From a checkpoint of a small self-supervised audio encoder (BEST-RQ): layers 12, 2900 steps.
Rows from block 4 of a small self-supervised audio encoder (BEST-RQ), named by matrix and row number. Rows with one number belong to one neuron. Each number is 50 + 15 x the weight over its row's rms, rounded and kept within 0 to 99. All counts start at 0. After the name is the row's rms in percent of the matrix's.
After each neuron's rows are labels from the 100 clips, of 14976, where the neuron reaches its highest value: "responds to" is what is common among them. Only what is clearly more common there than usual is listed. The data: acted Russian speech (Dusha).
# fc1: second MLP up (model.blocks.4.mlp.fc1.weight, 1152x192), inputs 0-95
# fc2: second MLP down (model.blocks.4.mlp.fc2.weight, 192x1152, transposed), outputs 0-95

fc1.760 098:50 71 79 53 50 50 39 59 50 59 44 65 57 50 79 64 68 31 50 50 59 50 29 50 50 50 38 49 60 58 50 54 37 50 50 41 50 61 50 26 68 83 83 38 24 32 54 02 68 36 31 36 60 50 58 50 67 60 64 59 33 32 55 39 43 71 50 23 36 20 38 20 31 50 50 50 44 61 72 50 52 86 40 82 83 35 50 68 33 38 33 61 64 61 39 24
fc2.760 107:50 50 46 56 27 66 41 29 50 45 56 25 46 50 32 29 16 79 57 50 67 48 50 50 78 50 68 45 27 32 50 50 07 73 70 73 50 63 65 70 41 41 50 90 50 63 37 50 11 70 58 50 44 55 10 39 50 36 59 50 60 65 57 62 30 50 51 70 75 71 50 50 66 43 50 59 39 50 50 22 44 20 50 50 50 41 62 35 70 58 50 36 50 48 56 46
responds to: emotion: sad

fc1.150 101:50 29 50 29 49 50 94 50 43 89 50 30 48 50 23 60 72 50 50 75 50 62 45 36 57 16 45 48 46 50 50 41 50 58 50 19 50 43 49 66 50 25 50 27 35 39 60 78 64 50 50 54 29 66 47 50 47 50 55 30 62 39 50 53 50 29 80 29 50 77 58 45 50 66 38 34 16 38 65 44 50 44 50 45 34 61 64 71 34 50 42 30 50 50 50 61
fc2.150 102:48 65 42 60 47 61 50 50 69 19 50 49 50 50 58 15 34 17 50 45 27 50 65 50 50 77 18 47 50 52 42 50 31 81 57 66 57 50 45 56 61 30 50 50 42 51 41 78 50 31 50 50 50 63 54 50 41 54 36 81 61 50 50 50 54 45 40 50 50 55 50 35 50 12 30 65 48 59 31 81 51 42 34 34 22 50 38 77 50 41 20 77 50 50 50 32
responds to: emotion: sad

fc1.638 107:61 50 93 50 59 50 32 50 84 38 50 50 72 34 40 50 90 28 59 67 76 42 32 42 34 50 50 31 00 66 50 50 39 50 42 55 56 50 33 50 54 47 24 53 58 66 27 50 63 58 39 28 61 44 29 80 16 99 10 60 64 46 50 52 53 32 50 34 63 50 47 50 36 50 46 50 58 50 57 50 50 54 53 38 35 52 31 44 19 50 38 64 38 16 39 57
fc2.638 106:83 57 23 22 28 40 70 50 52 70 50 34 16 44 38 47 23 75 45 50 36 67 33 50 91 50 50 84 50 15 63 56 50 55 69 49 42 50 50 61 50 70 59 68 50 13 71 50 30 50 50 66 45 50 80 19 49 36 55 39 49 50 50 47 21 50 50 73 50 41 41 62 34 24 50 42 50 60 50 50 42 26 58 50 64 50 82 50 57 88 52 25 50 59 50 50
responds to: emotion: positive

fc1.366 103:54 78 40 49 46 74 72 46 24 32 70 50 67 68 50 50 50 49 41 26 50 44 58 69 81 12 33 50 42 50 47 50 50 64 66 41 46 68 36 50 43 55 50 82 52 50 28 60 63 50 71 50 31 37 61 21 79 59 50 57 68 24 86 20 41 70 70 50 50 45 50 50 49 32 36 55 39 69 55 50 40 70 58 50 74 56 40 38 50 50 50 50 47 51 34 50
fc2.366 101:44 28 70 47 50 50 50 55 21 53 59 42 70 36 32 50 74 37 62 96 82 50 27 50 20 68 74 54 50 50 45 45 51 50 56 50 50 45 71 66 65 62 66 22 59 50 74 50 44 53 68 50 74 56 41 42 35 50 63 50 23 50 49 48 61 50 26 47 65 64 50 31 96 45 59 68 53 29 50 52 40 33 57 46 50 30 24 41 49 65 41 50 75 50 59 42
responds to: emotion: angry

fc1.367 096:50 36 18 78 57 50 50 82 29 62 56 61 50 50 28 50 35 56 47 50 69 50 50 27 57 56 55 50 50 61 66 50 62 38 50 50 92 50 50 50 59 50 50 20 50 50 50 58 50 50 36 74 60 57 55 50 50 68 55 50 50 50 10 26 25 50 53 54 36 74 74 50 57 75 50 65 30 50 54 65 50 50 40 18 50 50 50 50 50 61 54 62 54 50 71 65
fc2.367 091:69 78 50 38 49 50 37 50 50 48 71 50 24 71 50 47 50 62 38 67 71 47 50 71 66 53 50 65 50 50 49 56 50 15 54 90 62 50 50 60 50 50 50 99 50 71 44 15 33 67 37 29 50 54 50 70 50 43 36 50 65 50 44 60 29 47 50 47 07 49 16 51 41 50 44 49 57 50 50 70 50 47 57 50 65 50 90 36 55 52 82 18 50 65 44 11
responds to: emotion: angry

fc1.325 094:53 35 50 35 59 47 32 41 70 50 50 50 50 50 50 50 50 69 47 86 50 57 47 72 41 50 79 50 33 50 50 70 65 52 50 24 50 50 51 18 16 43 66 50 74 52 48 50 66 77 52 66 53 50 50 50 50 55 54 75 09 75 50 50 45 50 29 41 50 36 54 88 50 78 50 42 50 50 61 23 34 52 73 68 53 50 58 50 50 50 71 50 50 30 45 40
fc2.325 113:50 50 47 58 30 50 78 37 38 60 50 60 50 74 69 66 43 56 50 85 55 61 36 50 43 37 43 50 65 69 48 55 45 38 48 66 50 59 50 71 69 50 49 50 42 50 71 91 39 50 32 53 50 53 67 46 32 37 52 34 67 50 63 29 77 50 84 59 81 50 50 50 48 50 56 64 50 57 50 54 35 61 50 52 50 69 29 50 53 48 84 51 50 50 06 57
responds to: emotion: sad

fc1.411 106:50 44 50 22 76 59 66 28 26 62 38 56 31 72 50 77 50 69 28 61 70 50 46 79 50 60 66 56 66 55 63 53 18 50 66 21 28 42 50 23 46 48 27 73 50 65 52 55 67 61 52 60 33 67 03 50 50 72 61 54 50 27 50 50 67 42 58 50 50 50 73 57 75 66 37 45 12 50 69 50 61 52 30 64 16 50 62 62 64 50 33 50 45 28 28 62
fc2.411 112:34 58 37 69 25 57 52 90 50 50 65 50 39 47 61 48 50 23 63 25 47 73 53 34 52 45 44 50 38 50 18 50 50 43 38 50 89 61 27 50 60 22 42 41 50 24 64 50 34 53 64 42 50 23 65 50 53 40 50 39 43 49 39 50 50 50 34 41 41 13 37 50 69 50 50 50 69 44 28 53 50 50 64 57 31 50 50 67 50 65 50 76 42 40 50 53
responds to: emotion: sad

fc1.634 098:46 17 50 64 53 41 50 50 50 32 81 57 50 64 44 50 50 61 43 19 52 64 37 31 66 50 50 67 62 50 49 38 31 50 48 50 50 70 38 23 43 62 64 23 18 14 30 50 11 39 50 50 37 50 64 28 50 54 38 50 36 50 35 47 50 50 44 50 88 50 35 50 50 63 37 51 28 68 50 50 76 39 42 50 26 50 50 59 84 50 50 50 35 80 50 50
fc2.634 097:61 62 65 28 24 50 50 55 50 50 37 49 50 50 50 19 50 50 70 52 50 61 50 56 50 52 81 55 59 50 57 50 50 67 50 47 50 24 50 61 50 05 50 79 68 57 66 50 63 57 85 47 50 53 43 67 44 50 55 71 78 73 50 54 50 23 50 62 32 64 50 42 52 50 36 50 82 50 50 74 50 34 62 08 51 40 50 35 36 50 38 41 37 40 47 66
responds to: emotion: positive

fc1.471 091:48 58 50 74 87 50 27 52 41 50 50 50 57 50 53 50 59 50 38 50 58 27 20 46 50 50 53 50 71 24 14 28 31 21 42 35 60 63 49 50 25 58 21 50 73 50 50 50 77 36 50 62 81 41 50 65 50 73 50 39 50 66 34 39 50 40 54 21 50 61 50 38 50 50 60 53 80 50 17 64 39 51 50 27 75 50 62 44 65 50 50 70 14 30 83 37
fc2.471 093:50 59 22 61 50 56 54 30 24 34 50 57 50 69 50 63 50 50 50 34 50 50 53 50 50 50 50 50 50 52 45 47 75 53 48 50 50 50 57 25 32 50 45 30 50 20 75 50 30 57 50 50 36 47 62 56 50 35 63 50 17 50 50 50 50 41 25 43 65 60 50 56 37 50 41 69 50 62 52 50 45 55 42 58 50 50 32 36 24 70 98 28 50 50 50 36
responds to: emotion: positive

fc1.432 091:50 50 36 53 50 80 70 50 36 32 50 40 50 75 31 47 43 24 70 49 74 50 42 61 50 50 50 68 33 50 45 59 50 41 73 50 59 50 47 50 42 71 91 50 31 43 44 50 73 50 50 36 13 57 19 42 50 36 36 50 44 50 50 89 16 50 35 27 55 50 77 50 50 68 50 50 58 50 65 30 50 87 50 66 66 61 53 50 63 67 50 32 54 50 50 50
fc2.432 095:50 50 67 48 41 50 42 31 35 58 40 50 50 50 67 50 74 67 22 64 38 45 36 62 50 55 50 33 55 50 50 43 46 72 59 50 48 18 50 62 91 48 50 66 50 61 50 79 56 60 44 50 58 56 33 34 41 50 46 61 50 46 50 50 71 50 92 88 61 50 07 50 25 50 73 50 21 50 24 71 50 39 57 50 43 50 59 50 28 50 76 58 50 21 63 50
responds to: emotion: angry

fc1.54 100:57 45 49 80 36 50 82 57 50 37 50 62 51 47 50 82 64 29 35 57 58 39 29 32 50 55 57 46 15 50 40 50 50 33 35 63 50 50 50 30 56 38 50 50 48 50 50 46 61 70 47 50 51 52 50 94 77 70 60 55 42 51 50 41 49 67 50 50 64 31 67 65 43 71 54 36 29 35 50 50 22 50 34 50 63 36 41 61 73 51 42 44 50 61 50 55
fc2.54 087:81 69 50 37 42 35 50 23 53 50 50 50 26 50 72 77 45 49 22 50 45 49 56 48 52 50 32 30 38 50 65 45 50 50 46 72 58 50 55 50 50 35 50 96 50 41 46 50 46 35 52 64 62 85 56 65 51 50 37 58 53 50 50 62 14 43 52 48 50 33 50 50 50 27 50 32 59 68 48 40 79 27 53 60 61 50 67 62 50 58 57 50 50 51 50 28
responds to: emotion: angry

fc1.64 101:72 49 25 50 50 29 32 50 28 50 60 37 50 68 50 50 38 60 56 40 27 50 82 29 74 50 49 31 28 50 67 19 82 46 48 50 30 32 56 60 41 21 22 50 62 61 28 63 74 66 51 50 13 52 75 92 49 53 50 46 68 31 51 43 50 50 50 61 10 34 56 55 47 20 50 50 89 50 66 71 51 22 50 10 61 50 50 61 87 50 58 40 50 50 38 35
fc2.64 105:50 61 72 43 42 69 71 50 53 37 82 50 26 50 50 50 45 62 50 53 50 32 50 55 50 40 50 85 44 50 56 73 28 70 50 43 68 50 32 33 70 50 99 50 46 49 56 19 50 50 50 62 59 50 29 23 50 31 50 65 44 63 72 50 44 50 50 56 97 86 50 44 50 75 50 29 29 50 31 50 13 65 26 69 37 50 50 17 23 35 58 50 64 50 52 62
responds to: emotion: angry

fc1.288 104:30 50 69 50 50 45 51 50 45 50 25 50 64 50 50 37 69 69 08 50 72 62 50 77 33 17 73 39 35 65 62 36 74 50 46 25 96 50 50 50 50 25 71 50 45 50 50 50 50 57 29 50 38 18 56 59 51 92 77 41 50 42 50 50 72 53 50 49 52 50 50 66 43 65 87 42 35 56 00 50 29 59 40 21 52 50 62 50 27 49 50 50 50 50 64 51
fc2.288 092:47 67 50 64 50 65 66 50 34 50 84 13 50 50 50 33 30 29 48 50 66 62 42 50 50 57 60 31 34 50 50 50 71 57 65 57 52 50 58 50 60 53 50 36 37 50 19 19 23 59 68 58 98 89 48 44 50 50 49 50 23 50 45 55 50 50 50 46 58 50 50 31 24 50 51 52 50 50 68 50 65 16 71 74 44 50 55 27 50 41 50 47 38 50 64 41
responds to: emotion: positive

fc1.612 096:40 55 50 50 38 42 67 32 75 52 50 50 55 57 76 40 64 08 52 60 92 24 78 60 50 72 60 51 60 50 65 50 50 38 34 48 50 50 56 34 50 47 50 29 59 35 56 53 53 62 25 50 41 63 50 50 50 50 23 50 25 43 50 41 04 50 55 32 50 61 50 12 63 28 48 50 19 45 94 54 44 66 46 26 62 39 45 66 69 50 54 43 48 35 39 50
fc2.612 101:18 44 50 50 49 49 50 50 50 62 29 50 43 50 42 70 63 80 50 50 18 47 16 50 58 32 37 50 50 50 48 56 25 77 50 50 50 57 41 56 50 42 67 86 50 50 53 56 26 34 50 45 50 38 46 50 50 68 72 35 59 33 36 53 82 50 50 49 83 36 24 55 50 85 54 50 58 41 40 51 42 37 49 50 49 10 16 24 50 43 50 50 50 50 50 60
responds to: emotion: angry

fc1.745 098:50 26 56 32 98 79 50 64 63 44 50 76 31 19 50 50 64 45 50 30 50 77 50 27 29 50 50 55 84 50 50 28 50 39 35 14 35 48 57 45 50 31 50 53 50 26 50 72 66 47 34 83 50 46 65 61 50 36 72 50 49 33 41 53 35 31 50 74 43 50 74 71 50 27 51 52 46 50 39 18 50 50 68 48 16 66 50 57 27 55 50 74 45 55 26 40
fc2.745 094:25 53 36 44 16 35 50 50 55 50 87 50 50 53 31 15 24 65 50 65 50 59 68 55 61 50 50 48 50 74 30 50 41 76 90 50 44 64 73 50 64 56 66 60 42 51 50 34 00 50 18 34 50 46 53 50 42 84 50 67 65 50 50 29 50 40 17 64 22 41 50 58 68 53 65 50 49 55 65 36 65 35 42 45 41 73 50 50 40 49 50 23 58 14 51 67
responds to: emotion: sad