From a checkpoint of a small self-supervised audio encoder (BEST-RQ): arch conformer.
Rows from block 6 of a small self-supervised audio encoder (BEST-RQ), named by matrix and row number. Rows with one number belong to one neuron. Each number is 128 + 24 x the weight over its row's rms, rounded and kept within 0 to 255. All counts start at 0. Numbers have three digits each.
After each neuron's rows are labels from the 100 clips, of 14976, where the neuron reaches its highest value: "loudest" is the band of the loudest frequency at the time of the peak. Only what is clearly more common there than usual is listed. The data: acted Russian speech (Dusha).
# fc1: second MLP up (model.blocks.6.mlp.fc1.weight, 1152x192), inputs 96-191
# fc2: second MLP down (model.blocks.6.mlp.fc2.weight, 192x1152, transposed), outputs 96-191

fc1.109:128156098094161174100154148166128117106128161128128108102154197097136128128094192100128161156099128146115127124128095106110144128106123128141143163139128128122128111171128139149141128140128154128128131128097139142119128128120128157120123133128099095165100107071137160103172091151128128128
fc2.109:128128128140117110128128128179124160179162147141149128125146107128100128128128128191128128128128137069187113135135080154178154131100137128122128138115104126141128128137149128128082128157095174128128132185174160048142170128128128140141128161142128128122133119158128128117100128094105128160
loudest: 250 to 500 Hz

fc1.755:138170098134096129140152128128147178143149167104165168114112134135086107122128094166108156128129132128128128110126157098128089085128175162128082128128128169128128148105152128106146138103151111103087128152128107105142120128142132126151120128128128153128097106128128128128116128131191125128
fc2.755:109127183096113146128116142102128147128171090129128128128128052150131161168117149126128073119102074114128115128119130138098112137144067116128143129128128103128107124156118106161078132128128156157122106128062123128131128142123123128169102128162135128128172128112150092125086100128099128128
loudest: 500 to 1000 Hz

fc1.401:172154128116101128099111108148169128179128097117159113128106147128121092100123132150077150138128181128171128140150171116152128157128089141129128133128128156130127128160141079064128114058137128128148126101172128144129081172128152128155145142124080082098128147114134142128132124128128106097
fc2.401:127128128136140073158128143128091075103165117115128128128153139128128128168162128128149114136145186128126111111096128146178128090083145128128160147090128156128142128119141128115149128175165128137128184128158119135146144080128128127105075173128163128133098171100128163129128136099107128196
loudest: 1000 to 2000 Hz

fc1.326:140128112158115117142113111120176101128110103107073128118113128142131161156147162128086128145128104138100103128113088153087125134096132128120128141128133131118128160155175153128128127068098124128091124128124100097174082147128128167145166128128138131128149107158118065145128128095162104128
fc2.326:128147134082096128073123117130131167148128154151092128127128118128143128125115141182131132128125153105203128105045140128128128119189128139128130128068137120121092096094129113137128099160165142128175202135128174144103162149128128151120125087128123131106128172113128126128164147141165110125
loudest: 500 to 1000 Hz

fc1.349:128130112128152128128142166172120128081157128128106128109190127162131169128128106128155124128123127069128122128116106151082128094150113104124167138109127157128116094183128128128088106166137179128128106086131128128149117156069095128155078113128109094128100128159128128146150161160128128097
fc2.349:141134128128081171126111086114133128110171146097099122126093141128128128164128128094160128128186158178109128089097084125128127128149089139144128128077139128128115147128147128128121113117160075125128128161128137112127126128157129105123175128114131118128075124162123128128106111118128133170
loudest: 500 to 1000 Hz

fc1.697:122128126125156151126161103100098128171110158108128103117102128153085128128087144145128128111159102103104071090145128111128117140128109166120120108128156073096179128128132137119099138129124128145181154083156162146123123107128128128128120102105152124141102174090137108128132122167128127128
fc2.697:055128061178145128167122128128128128093130116128167128133152083126128159128140102100097128128128128128128128128100118110128092128128168158128136116128135146082128087153123128163128128120128191119116128128180091128127128159126128143128152146088062128124131128104145157128121155128112110105
loudest: 250 to 500 Hz

fc1.662:153077117116100128144111128128104115108128128128105128128085128144130153139153130132083128141123138115095120112134118125075128128110128115128128108158086162099138104128137128144074128078105128159119180108122128136169128128128095095152164128128170093146193190128144147128128145103168159166
fc2.662:155150150128119152157103152126128099139150128147128116162128128078091130130076101082174080127130121128172139128060128111194134134128112128150107140128165128123138128106111148128165129128171127128087128138102151128139116128144117117124095172150128099121109063167128115109128177121157128158
loudest: 1000 to 2000 Hz

fc1.276:128172161128110128128145106127168130161128150139133103104128128179128128123168178107058105128074146133106128149107150085086097128109142148135143128151137171095157128147128145154100152167090128158127128114101111095092130107112126158110140106122097139156128140128128137128149152140169124094
fc2.276:128128152070116119132119128163051128128133128126128135128108131098128114075128106191166132128128128099080116128128073128177130128138128126126128085162128089158098157115128119128155121101120156092173128105128169078124108128139091115128133120112128099112128128128094128072101128092128131086
loudest: 4000 to 8000 Hz

fc1.258:133128128106162157160128144120128128149136157128143155149084090131128107083128128120128135128128160128118135128176128090191128089144137128150142081098114093158120128075128102102132100128163129111164128127172128103126113091136128160082128144128128128118153128128167098192128124168128128129
fc2.258:099168166143128112107128101153128128128128116124128128128097190128101159128128115154138107141143178135120128128071111192107164115128118137128128128111128128151136042128160106157129127128128155135128128128134182164128156125098192128128128148133140128105128110128152128128128143201063124128
loudest: 1000 to 2000 Hz

fc1.475:168128128188083128125128128166146111108114120136128121158105111150106109121131145102128128114168107175090128128187128128128118163139128128128137148147067128128096074094128062106128116111128128144144129136155073110128131118128111112128128128143147128113107151181128128167138128130128128104
fc2.475:128097059128150128139119140143128111132135160128129147166122110128128180153155153128118141128082177128191132149123196133128128157128125122108121128113128116132136065128161145193128132159169124128128057198100128114103096191101128119128129128128131128095146162116154105123128128128118130128
loudest: 500 to 1000 Hz

fc1.384:097135128128133103075124128147185154178128128113143128127087121151128122160098131148128160159128122158127169128128177128128099132118104175128157112148100098128104104162128091133049194131128143186128128094113128128128092128145154128132156112156128130172159172125103114147128128128124143109
fc2.384:131152138140126128126128128099128068094119106119073148128125224128128164134128128061131121092128155153195069127108088110128124128128114115154114113128128144176067135128128177128128128098128128128128105128128160132128128158120128128117097128112045134070128118128090128118137075128128188152
loudest: 500 to 1000 Hz

fc1.105:123128124072069171139153127128128147128145101104154128128128123128099104128128128133164170102117092155106128128128128128128128150128143121128160140133094154128097138111145105105128128128162137121111128128080128077121128121128179163141070121123125128146109122070138134105128083132128152114
fc2.105:107128128161147087120108128128128128125128128129128128141136140106124177122142120161128077108128128110131130111131103128128095117104105140128082113106097129155142070163097128136128134112075128133165128144131128159145167143140142128128127128128128092128128128183128111141105128189177141198
loudest: 250 to 500 Hz

fc1.536:074156128161128147114145130078156124128117152128093154111144102128128127132128185170141128128160128128122121164114149130073137128128102134132128147128131128128128144118108069125128128128128091128110151135089122138128110128128100128153157133096128158121160128128095112194128110061150138128
fc2.536:128110121152112132128128161107058128128136118128151137108142128128128104124128153128128110128128191148128138157128140116104148128149128144164128128135187147087129128128128137128128138128128096128070139128132153128168150110146128216164159110204158156099183128124152149137133119205179120128
loudest: 2000 to 4000 Hz

fc1.659:128122148143132097161146155198140128135128128153157167149066128128094128105087128159122123128142156100185099128077081102171081141154147128147137122165085128128128128128128128128128147098128128127116169123143128086084167119128129156101128128128156089108092161147148102128133089124104137122
fc2.659:128091120143061113128069118093128108144124124154183115128147128169091136128141162104093128128171176128163139163128160177102098105104128092128157181098128085078128141128128097126104136128128106121128128160128077158135140128128111118147110128125135097149109184135127153113128128143128128128
loudest: 1000 to 2000 Hz

fc1.748:105147151128103088122128124128128157090128157128131142128128128128128128128128079146149122172169161128120125104128130125093107166144163161145111128151111128167156109128154152072124137093102128151093107101128128101128117095160100142107106111132114128128075089113147095145128128128110124150
fc2.748:128128150193115153153135092119128089128128128139128149119128128128128159128110151092115128134128128128170089117126128131135128128086102128100174121115151128140128146100140092193098090128159173148128128112128184128094128128104128137128128128136137112077127155163128064117137122128154157083
loudest: 500 to 1000 Hz

fc1.467:097106128128191146122128091140127128119120154095126121095139186158128128108128128129101128123128138148153128128101128105099108128130130134100120096166107128094159099128128128113125128108097166140135128135128128128128123185128128128159129128128151140107128152128182169141196128130105128115
fc2.467:128149110155172128131128128170133128101128128128120180128109040154124128088126133157146162128128139128082128128128128123101166144128128109152178128128128138104085096133128095156206128128101128174130128126127100132095128113131131131107150128128121138128115144133128128128107146181131101162
loudest: 250 to 500 Hz; 500 to 1000 Hz

fc1.169:157119114094159157108076127152128128158118140095128109107192163114102128074112113154173126138128084181131131094143162143145106130178138100134083168165158168104128128100143170114180143113118101134163155102103162088128128128154159123117128118110180116128145160148129128120144128128154128143
fc2.169:128166143138128085126196117141128133134150129138120128169128100128128128128150137107130128096128128080159128147130105128101163104122069161128172086097105106150128128146114128128079115171165142145103128116176067133110143128100137128167155140167105131143128142075064128128128150128118132106
loudest: 250 to 500 Hz

fc1.606:126128128090088148166128128128128128112158128128181143147095115197123103105128135128115143149128128111127097136128165114167128128080165151112153144132153128136120128084083146115155115128114126126127124142152128138087088144122128139099172188130128181138086128128132128160092118128093123136
fc2.606:095078128152160109128146129139146083123128128128128132141141128078106155128128146089116128177106106128141129128156128126128128128128103134128126125140164123133133115133192128075128128110128183193098117128109193128127128140094066142163145107128147126102128112106098128080148109128128146128
loudest: 500 to 1000 Hz

fc1.64:094153128128084188128128147133151132128139128163148128070128151145104113132146109170128128128150124169144101097095152128133189145112116143128113128128128136113075128141128087128110134124159102128128115168104128128128128126093112148116128129083128145141128128152095155120146084128170077094
fc2.64:114198128147128096136128097129098089161163161150101128154157086086149153123117128133147114128110144128155170143135127128128115152165145110106176100098128105125128128161105179121142128123137153166103128129128128126080117136128134144128128072128092116120128130091128123182075183163079156149
loudest: 250 to 500 Hz

fc1.412:136128112128128164133106128128148116128100152128138115128131128102101098128128095128133115183154097128130103128117129090099128149178128125128139131144128128126138128128137128131128159160121128152086111135110115128128081128128111128138128115128142132128194139068120128161135096093182141123
fc2.412:162165128100098128170128128120118128123171128128128119128128139142143172128128128128148128056128128118175122155128048128105128128135133132128153115155148128148114133114128128149128128116141121113130154128102072128125159128128128133147110128152102128128114093149088155122106133128113106155
loudest: 500 to 1000 Hz

fc1.353:120128099128128107163101128110101153128131128114180128137112106111160080124103086166099128129128128128151120133089118116107093104089079128136154128128113128160096157128145128128123090101128090136167064128128128154096101128128181139128128200141106163128137092148148125077151108139126139148
fc2.353:143134128150152128169128145134088100153094095128139128135099128128128128076126128134144110128164169079128106138128154128124128083128128161128150128077142128128114123128164128128128116131128085121122168128128128135128128087181099165089102051108128128139106095135127128144155128128128128158
loudest: 4000 to 8000 Hz

fc1.695:128128111099109138104128128117169128118086171078128142135132128165105123181158096128128128128128149157147117083128128120179149128121152115137160128119128117131154128128127119080170103130144091128092152108128196128128127079128101098093080116181128128147163153128110153096179089128141113128
fc2.695:158128113086174103132128160128128129128131144189120159128128174117128157141111131156123128128098130123149078131158128173144085098128156205116106128115150136105118150128161138133088107128154153125139128128100047128128128128128128162146160158128140159121136137123141128128115128157112105128
loudest: 250 to 500 Hz

fc1.527:128128147101125166094180128038159128157109128136156094128168175138128137085128098128122081107128094128180128117168128163154106139105094128097096128129071104095094128113089156170107128128128159115128128094112128166128120146103116128097128128130128147133118117119165091133145107136128109174
fc2.527:128125126121095081142122119152121165128119128079106128120086103126173102136151154149117131113128128128128140095128139087128137174145168139161150081128126128165129081109128081120128108131147116152102105128128146128131141108111128128128128119105123112128128138076128128171087143111142128128
loudest: 500 to 1000 Hz

fc1.156:111143128156128083128128131128128144128119077128128096106123122103108092128138128128128128159086157128166128128069156128110077128108128135161181131128156142084112150143128096120128099128128105128128098099128123102123152140132128128096080112102108091128128100156155099157128133086128128141
fc2.156:128110128096128101170116130128135120128128131139128128128109168176128147128128128073133128107158146121140170140128128154128161101163128125116153127081128128161163132129115137138115168180128128114165173163087120111128145141109128145128137174173139226128128097128124128118128101142128130153
loudest: 250 to 500 Hz

fc1.146:117128172128128176128115191148147109134108107128152128108128085120128120137119120128099165144175103179179128144089171135105086075128128128111128160111089128075095087160121151096121144169153141112134087128143128134158128133118132109074178138166115128144093128128114100128134128121132104126
fc2.146:125101085128128112128128136080113087128128141103149099138101180140136134142128128150151118157064163128118105141095128128091115155128103121128117102170128137128099129128128128128142094128128132120111116155115110127114101178128128128153103128094128128174121128144104131141161128128148168112
loudest: 500 to 1000 Hz

fc1.97:128063140173128175163128095124173128128130113110162128128128167137128130145187097124128095111115128092084139128119146061128151138128133128128155059089057117166120128093145073145073116134128128142137164128128137157146128118128128128088128146134162128128164102184128128114106099105128092066
fc2.97:128179110128151128097168128128083080128128142110128115136145121111126091131092128128128151128129128200137169128113128128128119123142128122128113144150128109128142160128131131094205128140133101128068113118109128131128139083128128133128121128154134135147111144137125118092128114155141172153
loudest: 500 to 1000 Hz

fc1.532:094128112196100128141105103128128090128159168119113114150162151139123168140171128104144128101128125128128128159128110100128128149110128153128128109151128096114128128127078120128128140132128128070128128126067128105107117139135068108128122128115128152107118109093153124128142155128111135128
fc2.532:141142087128144128128128094130153192150128128123164128079092057140128061128128152128128128157144091128128133109128192141152091128082119120093121147128128128144157137157128129085085124121128087128097121116177173128141128111133128128147134101128158128111136128128112143135141098113162154118
loudest: 2000 to 4000 Hz